A small image classifier, trained from scratch: 25.5 epochs.
Rows from block 3, named by matrix and row number. Rows with one number belong to one channel. Each number is 128 + 24 x the weight over its row's rms, rounded and kept within 0 to 255. All counts start at 0. Numbers have three digits each. After the name is the row's rms in percent of the matrix's.
# convs0: first 3x3 conv (model.blocks.3.convs.0.weight, 112x112x3x3, standardized in use), inputs 12-23, a 3x3 kernel for each
# convs1: second 3x3 conv (model.blocks.3.convs.1.weight, 112x112x3x3, standardized in use, transposed), outputs 12-23, a 3x3 kernel for each
convs0.17 102:128123124128127130130128128129104123125126128124120127126129129130134128128128124127125128129133128128132128128129130121130129128128127126058127120225194127128059102122204119255141126160049128112126129138133129130135128096117128128128128128128111130196128196138128128128129125127072118098117150151132116127127128128128129128
convs0.18 078:128128128131127128142127129128131128128127128128128128139128127143128128135128128128128133128128128128128131128128128130144136136152164098125114128128128128128132091121128129131099128129128127120123126120122123124126127117122176219142155163132128128127125120126127115116129108126140137109133128127128129128129129128129128131
convs0.19 079:137138128128132128135162125126173130127128127071124128128128223128128128128128113128128128129127134142125127067128128128128131128130175095127126128128114128130132127128107126133128128172129176169128129128095147223128128107128128123128204130126127128128133128130128146126119124143119115094082121157125175129129127128126128128
convs0.20 120:128145135128132128128126128131148166131131133132134130123124125142128130125128129128128128119128127128128128092122113124156129215255184128140129135138132119130130188171126133117125128144131125128127126126122128128128129128128132134132130130133127180129126129127110128121142124127121086125128104128127125151128144171131133135
convs0.21 115:129125128100111129138128128127146118131128125173128119139129128128129156127132115130128131128161128127147128132128123116240128147127128131122109133251126184117124198132122129172125131044151128128150127125128144128128128127127128128128128128128127097127124122134123128127117126128164120128113106144126128123135128123156127124
convs0.22 117:128128130129129128128128128165219255100128204080074128129111089128126127127125120128139129128127128128128128128130129128107130126128128137134255098099164055089128113126122072084117075127128126101127128127128128128128127128128125127127128128128105087079128126123128123129133133122124125072122128119133181228128128132128123125
convs0.23 117:123128128120129128122124141130128123149130128134255123128132128129133142128126128128128136128128128145128129127124138127128127164149128128114100154129064255255054128125089136127061243128088128128127128128128125128128128128128088128130128128128130128128104138128128130132128089096127108129130089138128122127129128126134187094
convs0.24 110:136124129130128128127128128128122104128124125128104128116125118125130143127140128130128142128120128127128128128130123110128128128090127127105082151138128131129128130127110130132127152128128101126104129098136128126128128121114128127128131128128081090122122118128149131128128128133091128128187146125128128128128122128129128143
convs0.25 116:126129128128128130125122125128128128126128128134128133124128133128131130128127117129130124125125127126128122129128128128125129127113111125128132128127129128128145128135166128128189128141167128185147149202231127059088155111114127087107127121118128128128128098077126128125126128115143133136128126098128128128125128128128125125
convs0.26 094:128126122128127128128128132126121128126128123124128125129128136128129135139128180128103120128118118127146128101128125128055128132119135158115116123129052124128128160127106130128102127123124128146128134165128128139128120128127128128129135128129128128111131128137130246141128197130128132128129128132128126128128128127125127128
convs0.27 072:126125127130132134128128131128156148127130132145137136128126120128128117095125126128128128128144128157128128128128128129128102126126128164210160134134160146136161184137109128128128127129115130122116128124126128126128135129128159129128165128128134128127145128128128119128123129065116129083130097041126128124125128128128130128
convs0.28 117:128128131128128128128124128128128128131128128133129128128128128128122128128128128137130129141130138131128128128128128128128128128128128128130128133145128128136127125128122111129128122131145127128128122128127128128128124122118128128128115127128128129128128132134121125127109061049041056019085095126128127128128128128128128128
convs0.29 101:128128145128128128128128134129140129138144141128130129100128121128125125128128125128128133128128130128128128128124127124128122128145128126130128128159131132130129122129128101128128099096128128128125134128128120128129128128128147128128128128128128106131120127100128128128130128127137134103081123128128133128128129141128128139
convs1.17 090:130155168131166186133132141121128114114076128149151128128128136124165101192158187149118125134128142153129128107121130110128130129137132128122128150139129207128134111120131123132121146123130113094120111101107128104118132130132128162129126128127129128128118113097127128126129126132131111133129126128137137127126123126129127128
convs1.18 121:122109127069063117065099129126127122124127128124127128128187196128149151128128126106117121077000077127107135142147161133141141147149149112127128107106108109119126128128128128125126128128124137137133140141140138144136124128128126128128128128128128128117129133128128129128139147132143197159130130128126127128128129128164145136
convs1.19 064:120128128137128135128127128124128128124106101128128127132180129127128101127128128128127136128133127128128128131128128137126125131117123128128130128128128044127111127128128128128128129128128132127126130128128132136128129127135128119128128127128128128128127126128128128126134128121128125125129126129128101125128129126129167128
convs1.20 098:112116082128128129107087080124120093127127085135121079157139129130128129128178166135130132128135132127127127145191208131141151128132135186221179136152128127128127140160129128121111067026068124122125128121123128128128128145150143167190128136142130127124128102102128128128127118128128128128128128143118121125128158128132130128
convs1.21 071:132126128126131130128164118124125107134127128129128128119147234131157118128128138127128069128129128128129127130131130128129128123119128125127128146128140107158131152123136120128128125127128128125113128122120127127120129129128128140136128127127128128121131126128126128129134128128127130125133132127131128133117207128151167116
convs1.22 155:132130128128151123120121088127130070128134116122127104128128128130119120127133111134126128129129128125128128127129110105123129127127127180127135121126128106127068130136141127125131128128122133135137128129135128132132140128150127129128128128134128124125148128130128127142129136133129141147128132134137128151126128121014130138
convs1.23 127:128128112120142122120126125129128126159131138137138127129108129135128128138134136129122128126130125126127124118126124128124125114128085149135142128131159128204138128127129128130127124120124123119128129128119123130131105127129134128130110153111122134127128135128128129128146128130170142128132126127111134134119127172079119142
convs1.24 067:142133122140142132127135127128128129128128129111117126149255136170181116138128112128128128128128120127128128089127128114128128127125127128128128128131132125160128134125127128157136128155128128128128129128127128131129127128128126118127134127145129128128128134128126126131136128128132132120127099070129129134128128128161129155
convs1.25 106:127125123131154125154209152130133139132130138128128128128126115128147153125155128143132146130142128138255194128127120127124123128127125170130128129128119126127125210192136144154154140128128123127128111116125112105124118119127128114091127094128135128134130128132129000063127127162124124127128079081127115128136132131126111108
convs1.26 108:128128130135130121115134129126129128128128127157135127209135132246036138221135140128128128142124135130128136125131128127131128135136133126097123187128091126126058128130126129127128128128104127127127128128128128127128129147163128128128128128154143138127128128139132129132128130129133128127145132128128126129129131128128128128
convs1.27 127:129128128128128128128128128126128128126128128126128128130128127132125128128128128128128128128128128128124128125125126125124116122122127124126127128128130136167141138128128128128126128126127131129133128132135138139146069054025043025000020013000129129128129128128128128128128128128124128128128128128128123128128128128128128126
convs1.28 168:160124075124144109118122108125127128128138134128136135129180147118126122128128123132132138133134141128128148128129131128128129128131132128129129133137128139143129128128116127128122128128121128128129129138135129135138128128128122091090128091082127123124124123120118104120130127142129127128140135134128128129129128124134155132
convs1.29 086:172165133116135132023134090126129127128129128128126127255133092140129163117137127128130130116147128082152132130131169128129130132128139136229145132161188132139190139128127128128120117117125127130143125126132128128134134143157128128128128135126126125119128125127106091104128135206129155201125152136131128158128125127127069128