A small image classifier, trained from scratch: widths [64, 112, 192], 25.5 epochs.
Rows from block 4 of a small image classifier, named by matrix and row number. Rows with one number belong to one channel. Each number is 500 + 25 x the weight over its row's rms, rounded and kept within 0 to 999. All counts start at 0. Numbers have three digits each. After the name is the row's rms in percent of the matrix's.
After each channel's rows are labels from the 100 images, of 14848, where the channel reaches its highest value: "responds to" is what is common among them. Only what is clearly more common there than usual is listed. The data: stained colorectal tissue patches (NCT-CRC-HE-100K).
# convs0: first 3x3 conv (model.blocks.4.convs.0.weight, 112x112x3x3, standardized in use, each kernel summed), inputs 0-111
# convs1: second 3x3 conv (model.blocks.4.convs.1.weight, 112x112x3x3, standardized in use, transposed, each kernel summed), outputs 0-111

convs0.96 083:500460516496494479570500497494516490507497506508504494494483506496505508517525504465501504506520500467500556500546488530516476559491502499496612494506517474502463509517498594513491526509496501502520500466501504501498532489522505550496516501505517504503501482501519505469501560489505506481540503494498443485495498498538512485507489497553
convs1.96 090:498512497500502521498546496497505570483492471514522486502467501512546490501530474515477530497510523546485494485486495475492503509485521513534527484491499525492528516504483471498498500498633540498504499537496501491506506487510503417555528496492501516524468522485491505506468479470480503486508502499464507463478478505502539508494496498522
responds to: tissue: tumour epithelium

convs0.16 095:501615527515510471492496505506512504498529471480546513560483522532474519529498495526496527499486486513501527496493508498497484490473484500498551501508514478504605525481497530504485488526468504491479502473496510548537512499509497489514498515455472493509540503498507522560491497484514496502495510489496465523475500490508513492479534500518
convs1.16 050:495472465502505531510504491476542486499507484499480525477504484499501502510493493484484506495488509517518515501492489501485501495483489562512503529500500491508507471516524520491531497511412520509387499489451544528515479489480501498524484542463499472494489455486495500555500504557495485499504501482488506497496537495570540486481509484475
responds to: tissue: normal colon mucosa

convs0.91 107:500458491530442501492500495502535501501508503505487507477507518492499500504479481454512510500494465513500529501498504501457490541502500500506541509495509509497490496510551526494500506502500501511582499504484533516476500502500501493502475519487502501494496495502512501584503484499494579486503493491488483518415502531494504497501493500614
convs1.91 146:503501496444503501508499496495479558488499502504423498556499414511522488504499506509516498511492493506495491491488500503513497515508496504509498504465469496505490505463499501501497501500529492447649501501505490540501513494501501496504496489504489503499498506513474492576497502516497492501502520497495505500500493524536548503505495497492
responds to: tissue: normal colon mucosa

convs0.86 071:500565496509494509507493507509510573501492488521513490472497483542494506503502481491496519495495464557499544488457491542496479582552543499500484511494628506507506503507491506502503498539500510514502492480495503514502488507485493479506531491482483492498512528471515497572498528499511502510490513533511478515492500493512490496493497491502
convs1.86 052:485485495531497476502502494505485495487495537517431494508488500511502506514462509511504496475545558492543465543482505507494489483501449502430495518497523493483508498503494520500499512516475483575442505473501453555478466504550502506511501509531496490473513483482504511517455498521512499492530493497485505442511525511530501481483490555462
responds to: tissue: lymphocytes

convs0.56 071:501566504545491471523510494501492579500487500506487534496508519483529492491506543522509498501496516514497523507514494478508480488506509501496516497506585483497501489463477481499501474515510506471479491461365513495478492486513504483490488495554492516523518528496488490547512494501523523489471509495523493542501499520496519509515492495517
convs1.56 043:503468505506496508492495486588449501453511473488500473473486530501499491524485515512496509477504508418466470525508500511492510500487552510512494495492453497492502521537509501477453493494505484527463499499489433475493464501504491507523467515497470498495507439535503494481484494485498491494509482489497487466513465506463442497501487557464
responds to: tissue: normal colon mucosa

convs0.18 089:500556478484504550473495470507506516498518503495509591530502500505480497485501490543536490498502524579496488498504499521531534502569497497504492522487487552504603505502494497500483500519505497495492497440440501507505502492486517492497494504472494483498507522526504492504491505493514503458497495498495529564497496521504503499486502507512
convs1.18 052:512467504498496474478466507437526522508503516494433556488511502494502499478479496494479481502503495463501539451520480505464492507499404481522486504471515491493550492517505542490496494491484502505450495468496495517509492496495497526533485499499484520495524444564488525532512484485514453499503503520480505530527493494514502505492485433495
responds to: tissue: lymphocytes

convs0.82 117:499593506484504464511507514506497488499524494510490501518502498467480508498495527516545504503489508505499576514498499477485474517473505500501549503490467510499484501491497574504499493453501493468476500461462502501524485494520497512500553515498537490503551494486500504487495580493519491498491500479502505499597500508493479507467502502527
convs1.82 076:502500502495498518511533538502457518499546507562523507482501471495518525504448448516485508498503570506504473492501475524527507515496502559468511502522512501505511507498495501467516497491520484576463497501495553499493501497509506462500500507464554478495517580500501541495488506550533495493516476503519488483508520501510463485510516543506
responds to: tissue: smooth muscle

convs0.28 103:499474499541502492492503500512467502498626500503525514502501500418480508498490504511517462499545479499502502502473508508562454513503500507502473501489502499502513505459497502480500497445498500495456498459426499501499500479500498514522510484500553508498522499506498498498529449496499502497495499492499498525508502581497501497504500500500
convs1.28 115:533490502523463498501500502520497498501527497513535527465496527501504523513493504500502500498508505504501498545490501500510604532501494509487479499479490513500488460480504467481499498498492511498443499498527493508496497501491500493499509493486600504464461484513514498491514483486476513506493401501516393505500502508500505495505508498497
responds to: tissue: tumour epithelium

convs0.79 089:497561499475480506577489530498499516506519533501480507508493464502495501502486521394492506501514505482500499510507496479532497498524507503507533498481504516497491504492500510505494498514517503499491488479551500491528490486504498493487550497508517494514519518484495493489504504519493485475482509522513566493511505497483469499362533500498
convs1.79 069:496481579493498498510497519506459497452514501518499491530503492503486542503500498497507511506491496513502580517493461516511491496496493502507502524499495501455502507474489506495505495510501469497500505489491525485481486465503522508490571522517525555484528531517499411446501508560493483523511506472480484497565536477504480501503492515451
responds to: tissue: normal colon mucosa

convs0.40 068:506467553535499477538538494522493541502482505506490461500506502522505490502468515559487543495484502492499494505551500452498495521510541494495471512552557561499471496492466553511496506545495481501462512472487499505466491482482501419492481498554486532503503514501509473489507483491511490478479518464518524521497506478480487499484493499539
convs1.40 069:501441496510508498572534491478474490485465496498492483494485513503523494460524501507511473516535506503493506537530468479489496473495577502499510507424477500504520515488498505457480499501514425531486508501496472493505507506506533524515494522512477474487540552473524502491475513515502505489499506481490493483540488514492561494510484554452
responds to: tissue: smooth muscle

convs0.93 069:504542488499538506564507529510507497505499471508489514508505508499510500505486492402493516505510494506497535452505492488546482552551523501502469499474564497507532483495495513512499499506497479468495503560570499511491514505508504487499517501442451505504497515504497492562503569489504507508468516497504479537500495477505489513516505502500
convs1.93 071:506480504501505506501501506473514534504485503518473480511483491508496509495514504571497488503543517527542541512472487494477498496508473514498495519498423504447504516508492521514505510505482457504486504488514485479478470476476517530506526502552477498482504498513473467513464466501486495501531504463469516376524521487547517475492472500514
responds to: tissue: lymphocytes

convs0.29 070:501586507496518521494527492494512579503502500499505501518505499487478500481491504527491495499480509523501496489487478479491472489507505481544541522511540465497522508504499535470504493499503519466599500512488512504524526492505502492478560500496495466559497510483494575461506478493531498466514473540499487508473500487542521494489500501524
convs1.29 032:502527499495509499476495482504482584487489490486497485494499497500442534459435485494479496509456481505502503502493472524500467489483494500492500507550463498498473523475501529505547495468524553549592491489464535513498481504486466504515513499499491456510507501475498488505485492508440504525501513504468495495526511498511458534492505536482
responds to: tissue: normal colon mucosa

convs0.37 098:499540495511493489490498565512490500512600510501479534515501499478471510496512503507571504498520565488500519502505497483502507534477499509507517500490489506509461503543500598515504533514492499481505489473474495484494500514490505525499471501518496507494507530498505484503499482500501505512561494511503482478474499600499489496491526500489
convs1.37 089:521518503505491506498494507502480504532503567488577530495499497508518470506499488500498569497528506486465484539535525512521551486505501504432509496529497503524513454499487511497518494501478516513493505501521558450476525495520484456467495463502528500507527505506518493470492485520557518498495440525494482483510509495452511496507475514452
responds to: tissue: tumour epithelium

convs0.109 087:498495495525453530493498496507483592486488518508515530514495512471475501500470507512510490495502433492502498512517509504515445539580493507537466509510570509504503497465494437465486491474499493496482500494531499500496488479499502529516505500534507502527513504531593515483500451502522500489497482499506517498481496534500500501501487515506
convs1.109 056:509551529539478514485498495575487568512499519503523493508503503468497479481504538499515459497489498521499476483508489525538486511507466501462499471470561499458497502499500498493500498491503561530534469483495489510501492485501503515552501513495506530501531498521514512508540483501507495492504446492482419519568503542501482480501515497501
responds to: tissue: tumour epithelium; tissue: normal colon mucosa

convs0.11 076:494499507498472514495502508498510487500484489495490483498500480508502500512533492460517569505504444501500496523494500355509449530493499500510468501511491545506527495505500500515507503510493474483510499426485500506500505493556499554492494513516499513495500491514540499458500501497487487541498483501495508467465496528508529510520532504531
convs1.11 094:507513492520498471526518496506512476504479515487538462458510512492501493499504433500474505499459513506433510473490485509453505489474598479488502469557531486489497499494487481475512499486486497507486493502488491457528522519509499505467379498501509486516484478502496523494507496479525511483495499494494506512462515470511520506493473495506
responds to: tissue: cancer-associated stroma

convs0.61 069:489456508494486498504494497506525518500516511491488523502528516514516505518485516518510495499495476492500510508526491552505569485478501502497558496505501501495542502510506568539498510447492495436478510468489500523506511504481518499485542507584548506475506460518532487582494461498496475542512510468526485512507500475497510499517480499540
convs1.61 074:483536503497510554517534516499505589505508519489505501496496530500528478492500486500478517493475499482493497501551520487574533478503582518508493497556508504512535492518499484514487499505528465493469498522516483486536505497500504457521535473478505521498513497518523451524506547479495509494501529515498530526509500507517575490505478485477
responds to: tissue: smooth muscle

convs0.13 089:500430484493491497502500497501514488495490505515502436491499502498483505500467504558492507503489506519504487500514502480507497519499500501500508514509487519497521503475498505502497497470498495473496506429478502507504505500486507485492525504617551526499531495507503477568497464519524500593503502480500494499574505475496519498536493508508
convs1.13 091:495479480530522525553534485490469545538498507504507477495499506487549456497475493501523489507504531540533460503535526514496529492504592508492522490467573502506503474524500476492485504475541460508498491519479470479515514520532512484514486473490504488501501504554518474527477518475506508485494509530497495502494499503500585499518472507489
responds to: tissue: smooth muscle

convs0.110 095:500499500527469502501492498498507486501500511509484500517499477493486496509523488430495555500500488509500487512511502378517479509546496500509453519593493579499517498495500500587502501496487496503512501474502494499501498499509531531496506501499482502510496486507512485490496539466469499520482492520498483496468512494495505514489499498550
convs1.110 149:501503478520504479516502492495487473497441486501495434500502507499503479488535466492495498498491511479487600532495478504487496494459626502517519472499527472495519505474480482458480508458499497495531498507495498484539484505498501503496469489503503525526492490465477507499517512487491527476497500483527510529494472454466506506494478532505
responds to: tissue: cancer-associated stroma

convs0.95 109:500550549498503492520521507502500478500500498503501478489509498519470500504494497449508490501500512474500514499492503549447510535482534501494538491500516501505450501511502483476498539489495506484484533484398501511500512511488496471497464506597487529500467509495507495540500500500489499578521498481536493536564499500496503503514480497512
convs1.95 106:498462495485499499562522497554477515493484480506489511561496514502534497502587503508509503497490495498519453523504487482494501478514489492547483499518484515512491499566484516511460492512523456489548501552506440523492516506498506496511504514511465516467491502533495490495491526496474454506492521501488512497457481519515560514495514502562
responds to: tissue: smooth muscle

convs0.20 087:495474527518506478555500501499484503525493495505502497516488518513472497502485490489495512496526516545500630507498506513519492522489523499545553504496584483531539504513507470471487481521494482450495513492469497500503499480488499520499563497525503545478514483518495510520500472491505509500509493502491460489514495501522531511550533505501
convs1.20 077:495542546495501535493532504521503432512507505561523522495479485501511478492497499517501503495500574533462409501491502476461508546510509514476504499511444518504482492519508493497491510492549487512460507508511458528496488515547499487478491507508479497500493526499490501559480497493519513496504498553485506470479489489504484528440516495506
responds to: tissue: adipose tissue

convs0.104 077:503457506500485491508500506501505524494493501497477482489508498525481496491519503462487525499508514498500506535537493377526494502488499511497495505528519605494481496531499528529500503514492489470511524425486498510496501484495505518484471518519508512486503495519486500471501493476467485543493524431506495484477522511517511497444471505529
convs1.104 062:498480499503499471565555491474467486503476465508490499474525503493508537482514463506503504494437484469482524486499501531511498494479642475495521473508536501482522510490470448481489502505527494514500497512492484453504529504503534494471481502509472501500500497540510516463503515476493525495503505483520510506493496474500477538502501500492
responds to: tissue: smooth muscle; tissue: cancer-associated stroma

convs0.25 192:501497497502504500624491501513509495516498485500477497503504500501470499501514498466504491502504513510500521497494497473501535521483577503566535501498528443501486500553500511493497503499499462500501503485507501496499505500492519445499500500475480492500501500501494502530521511478493509494528496511499525619552499495485496501469499500480
convs1.25 178:500435520499501493481500466509503501494496478504495504488480499497517500488504502496497472498509498504511507500495502491495502503498490483502472520458494557491486499474498499500493465500500442497508496500488502499435490484496541502486518499636512505476533524508491498413498490506492493506496500506450492416464506491497513512467506502489
responds to: tissue: tumour epithelium

convs0.80 082:496494522496508491555500503500500484522499501498515507497518520515504499505569498426503511501530520501498608504512495484510476619527549501537499488498505501496536499514498493506502520494499502486509500489497499503502507488496501533491539503516510511484501488499531505498499585496499509486513505484506492529514499500548497506546499495495
convs1.80 087:495529505512513513499522505494500525516496505538508473500469499502510485506519493571490499490532613587445502498482506473499494544499466506481499500498537506497502515518485448490480501495526493511479499520504415503496483497552512469533516497503506502500479531489475502507503473478516501492511502495471498473483495517483514516462509516525
responds to: tissue: adipose tissue

convs0.84 076:503472504496491501472507522513498504505527515501488488499498503477464493493496501505529476501527465493505508512468511519493529529490497502509485500502507509502574495511500491502502505447502473499500507448410500496548509499514500499517469502553647505497496501497492502486533497559499503486506495486498502513492511513498503501453512498514
convs1.84 066:499494506497502583494495570495502514517507502506503478495508494505540480538469490501495509498514498475505499474512532520531512543504508512498474487514529500500501492497499486518494498504494493496481501551547474489501509494495500486495560498490614510491488520485517487515500504508475504504495490500502448582489485499489559499565509512503
responds to: tissue: smooth muscle