{
  "arch": "nf_resnet",
  "model": "image classifier",
  "dataset": "stained colorectal tissue patches (NCT-CRC-HE-100K)",
  "train_examples": 90422,
  "image_size": 64,
  "crop_scale_min": 1,
  "horizontal_flip": false,
  "color_jitter": 0.2,
  "targets": ["tissue"],
  "num_classes": 9,
  "norm": "none_scaled_ws",
  "activation": "silu",
  "channel_attention": "se",
  "drop_path": 0.2,
  "depths": [2, 4, 2],
  "kernel_size": 3,
  "stem": "deep",
  "avg_pool_shortcut": false,
  "widths": [64, 112, 192],
  "residual_scale": 0.1,
  "loss": "cross_entropy",
  "head_dropout": 0.2,
  "init": "trunc_normal_002",
  "residual_init": "none",
  "optimizer": "normuon",
  "muon_scale": "match_rms_adamw",
  "lr": 0.0057,
  "momentum": 0.9,
  "nesterov": true,
  "orthogonalizer": "polar_express",
  "adamw_lr_other_params": 0.00078,
  "l1_shrink": 0.03,
  "steps": 9000,
  "batch_size": 256,
  "epochs": 25.5,
  "lr_schedule": "step",
  "warmup_steps": 180,
  "weight_decay": 0.1,
  "adamw_weight_decay_other_params": 0
}
Rows from block 2 of a small image classifier, named by matrix and row number. Rows with one number belong to one channel. Each number is 128 + 32 x the weight over its row's rms, rounded and kept within 0 to 255. All counts start at 0. Numbers have three digits each. After the name is the row's rms in percent of the matrix's.
After each channel's rows are labels from the 100 images, of 14848, where the channel reaches its highest value: "responds to" is what is common among them; "colour at peak" is the nearest of a few named colours to the mean colour under the peak. Only what is clearly more common there than usual is listed. The data: stained colorectal tissue patches (NCT-CRC-HE-100K).
# convs0: first 3x3 conv, stride 2 (model.blocks.2.convs.0.weight, 112x64x3x3, standardized in use, each kernel summed), inputs 0-63
# convs1: second 3x3 conv (model.blocks.2.convs.1.weight, 112x112x3x3, standardized in use, transposed, each kernel summed), outputs 0-111

convs0.41 126:127129126128122129131135136152131127133135128126129134132124131128131127128255128144129124125124134124128115125128120135119126130129127127129130130134127127133122127125129117128129125129109128
convs1.41 073:130175133139142104091134129134124081108129121120128135125150097126126140126255123135123129192206139099127095136196131133102125106128155128130119165161148120131123245078131127128155142142145125110132087228096102093117129130107127212112132129107135091123116065127089130117155122141119138150126199133131197071114152129127157139142144119147
responds to: tissue: adipose tissue
colour at peak: grey

convs0.33 058:163116124123125126129125133255129169140121140128123113114122126137144130135255102130117133131129194113141163182122128141105127132158102150127130107125140120102125153161117097123122128130100112
convs1.33 034:185165132109176147109122142131131110133126206133174127109157174132104126125131145131129115204195119148127091135113073149053125130112255128178081125124126106122126179138127126106164130138104094133134141170111155121110141122096133127142132130094123107100082113100100122064128126128115182121124087130098159047093083126135141152131127138145
responds to: tissue: adipose tissue
colour at peak: grey

convs0.20 134:132148126127118128135128129134132130156102124160127133125126102120140126135126130138127131099119128135128226130129131131123121131130130255137126159129126126136112128255126145126130128128169127
convs1.20 106:103120177123112126126068127135190225114113140130119139127169153126135135109146231130126138109129111161128126157140075147164134137236138131186118139128115124149131118110159123140154116137119116119251180127124126139149107131154122093196189100152129119132122120175122129129134166129136250113128116140125136118146105126123128088130109123100
responds to: tissue: lymphocytes
colour at peak: brown

convs0.12 062:131134125153133126137147127170138135115127139133121130138126119130141123125255126143116129165127132107129220169135113138134116125139111089154179115132123117137124128099155137127126130120121122
convs1.12 055:042133169078133105132093193131133126124126132163182118091151132097144138122172150137128255204148126112129095132128148131054136119171148142123101177162144124133142185146121134200142134117130123120134161148108119149153126055109127130160126125125128108114129072124108125137127145150136157083137200127131168035121151112126150138129129130177
responds to: tissue: adipose tissue
colour at peak: grey; brown

convs0.78 094:144126127128119124136136128095126125124125125134129127127127116129161127134255139149124130121145119125129178124154132128119118130232105219124131120134137123165129125114141127127126124128130118
convs1.78 077:181133126116092165119115128139131129109150116132102129138211000128123142135196212123127146140170133128138122173141124128085115123217073141157142189229119110133110151188129162110129127140146128132142151164132102123135137133136132145174138057128131144126125127134124125126125121129147142099118144128138137069131071132127152128132131159213
responds to: tissue: adipose tissue
colour at peak: grey

convs0.94 079:146131138139131126144150126149125127125124126119125142130128132137149127135255133157118124131127124114128169127126136125129120131149100255117134128135120124166124125124144135122113129126108131
convs1.94 063:141131143119065139119119151151128134101132147135118127140241097119120147130171215133128131130185132128138125193103114143101122132255141136191148197166111098128124175130127133135133097149152121132139158164125118122131151130111133129210130060124126136116121115115117126148125136128155157097126128128121136058125096147128148121129131131230
responds to: tissue: adipose tissue; tissue: mucus
colour at peak: grey

convs0.17 105:121116127153129131128151125097190120112129126068129165132219144137146128120085198131132123127138124131129129133127143145130178124098123129128167104123125152125133125117255124119172126131125126
convs1.17 068:118126083120112144138110129132129123187149144157137124123107125107109124129129103125127135140124131095152178054121121065118139159119142132114255127100123116127126142053129190135125127131066125107081129122124151119074129128131129128155116138107210132112162139084124123165138130114097129144196132127111116141092141120130173142052113128146
responds to: tissue: tumour epithelium
colour at peak: white

convs0.88 184:131133124129161139128128129119126130114125118094132154152123126109128112128126125140132098122121128135130126132130134130130119120124155127155130120135124131117145128124125136255160126138099115
convs1.88 195:103136088123120125127120121097128155130132129085193138145122122130113125116129125064106122093127127152121141117128133125121094110128069126127183145128126116107127129251126120128125121128134144000129128142131128126096255120109158132130128119128167110124121127126128136129174108127128119125120147093125117180123132123184120131125132143122
responds to: tissue: smooth muscle; tissue: debris
colour at peak: brown; red

convs0.105 096:126130121109126126255135129129127117130204125125117156126132138128128148124125131160125128124125128148128133127140125131133117128127134129159130136139147127130127119132121136128129127140131120
convs1.105 079:150145131162084116178120119137125177125118117118052127112141133112081125103125138112129114127185129102116133132112131159138166124116122107116122139148255182123149131140131252107137116106121255103127134097070127144135140142147118138128124129164120155165140125221123150129129125173140121169116106148151100132139131164127130133115161155172
responds to: tissue: tumour epithelium
colour at peak: grey

convs0.91 081:124215126133192127121135128122121129129135130135116151128127142130122132137136181151125129147125135134133255127118104126128128119119140186118147132123136129238123135128126136128125124125127130
convs1.91 076:121124109074108138130082190138111184094132112144141135158145137091151136144129183091132207140126107138132131220123142136068164133148105140136150133141140117180149118112115081172127115127115129140115192130149161129249097119118121113207136129138127058162127139136124114139132255132089156144145112125157076119118125119127122116133148137143
responds to: tissue: tumour epithelium
colour at peak: brown

convs0.61 107:140134138128116128141143128180125144128107128132123129130125118158123148121133150115125130131124121151128129123148123176130133255191122128133113102135125136167139140146126103128196130128106124
convs1.61 102:133109129107101122113131129131104124105176082118116129130123105139126125154135115164163130112130139078136128120127118124142129140131134126124170126098118129155115131197127110136121128101126118129140137131126131096128125103133128116124131130127175126131137146130135111128117124116202147152127110128130116128116129255133115138179157138170
responds to: tissue: tumour epithelium
colour at peak: brown

convs0.36 123:154215146127125152129128149134163128120123132122117124132123120122063129124131117161126127148107123142129109151111113185132158172138122155112131124141140130255128123128151113121106128117105124
convs1.36 190:156121143063111174115126160133130144164127128177156129161124085116150131129129141112162144113167140128162129132111117145093137142139113147127149127112112124164117110112129074135130120152114126120117161140150157115123115135128111129140108147131121107113137177125127127125132137121144126164115159124219125123143102255123121134142255082195
responds to: tissue: tumour epithelium
colour at peak: grey; brown

convs0.38 097:125214127129193129133116115136123126104138122141110127117179137127127139136120218134125129128127126145128255163132113113127128129121139128154120147124134125171118128128127133126138124129128130
convs1.38 123:150140116113134120130122157132110173122133124139123143128121128097128129231129133107133209141125126113131127162132133129105165130117131127089164179200144134169137117104124090127138114124133149130118133121137155102255051118131112110135118141145115020153127145145127167126115203129119163113121077144209092128116148126113070083144140145129
responds to: tissue: tumour epithelium
colour at peak: brown

convs0.110 068:134145144103162128129125120117143128124098146124123081106112115135156135133111239147133113107133129114127218157188138132073118144138235163212131134128133124132108128116118125119144107198125093
convs1.110 062:128115089083103111119123138129120156158190132128182162154129255099110132115123202087143138131105133117152152140135130129093132186147107157134136196236144125145133143124128136147143125130115144133129154121130134162199126125125126121141128105149127039150120127206135146139126123134109159157117129125147119136125134131131161092127134143132
responds to: tissue: lymphocytes; tissue: tumour epithelium
colour at peak: grey; brown

convs0.1 111:124124126129122128133141132154129127129129127129124145136122130128129126120255128140129127132126127124128112127132114129120115129133122130131128128130124127128129128131133121129127127124126129
convs1.1 069:130164129128136100095110127135122073110132166114126132148158080123122137146255130140122129163212140118128103140191130135096126109134121124130135167137148119127127174084130129131145142127154126108134092229080086101122127135142128231103108128110139102125111023121091129109130123136132138136135190134158183049111166132128153129141131141170
responds to: tissue: adipose tissue
colour at peak: grey

convs0.53 094:129122121103152143137134123125129079144099118116123186133150115121129118112188116127135130131148128122128128109133168138148120131255140128127128138125119126060161136144134147234155135126134131
convs1.53 051:123118118124135114143090129111142127147131160064128126155127103131129116093139105119091130114128126156107152130144132127126082134128092125128255153109128125109127109255127127129124119184140144023146110170160108166126209132132146125141127145133166129127122124129121112221124126142136132123112134123131149147122114127140180133137129153115
responds to: tissue: adipose tissue
colour at peak: white

convs0.98 082:115105130148129114160131126148255168118124189125130148135121191122125157109094138148123124129133138123127132123115134120129088101095125127127159255132123153118140128152131135130144127127117099
convs1.98 059:146142122130148132126147118106122128105119114166121167126126089123097120131118132132181060140125138131134231131130124093124128207115123124119127110115127137124126137117127225078134136119162112161128129123125134136128125145135129135116109132118095126122146167099128187255164137145086140083131128132104128130133155123175132123077129047115
responds to: tissue: adipose tissue
colour at peak: white

convs0.48 090:117123132134124142136128132113255156124129152128133153127175120148124137117088109129128124143129128135128129129129158117114105125082125133133139255144130129113118138164137124130171126157128127
convs1.48 082:102136144139162130128120102122136137122133101144120141125127126122138136160127146123201097112127140114125218139148125100125129222127131126098129128126119131121116133118146177099145121147151124189136108126127128180120121155144125136117125192126042119167126157119123164255145137152116134141137129149120135131132114142197108147067091080113
responds to: tissue: lymphocytes
colour at peak: grey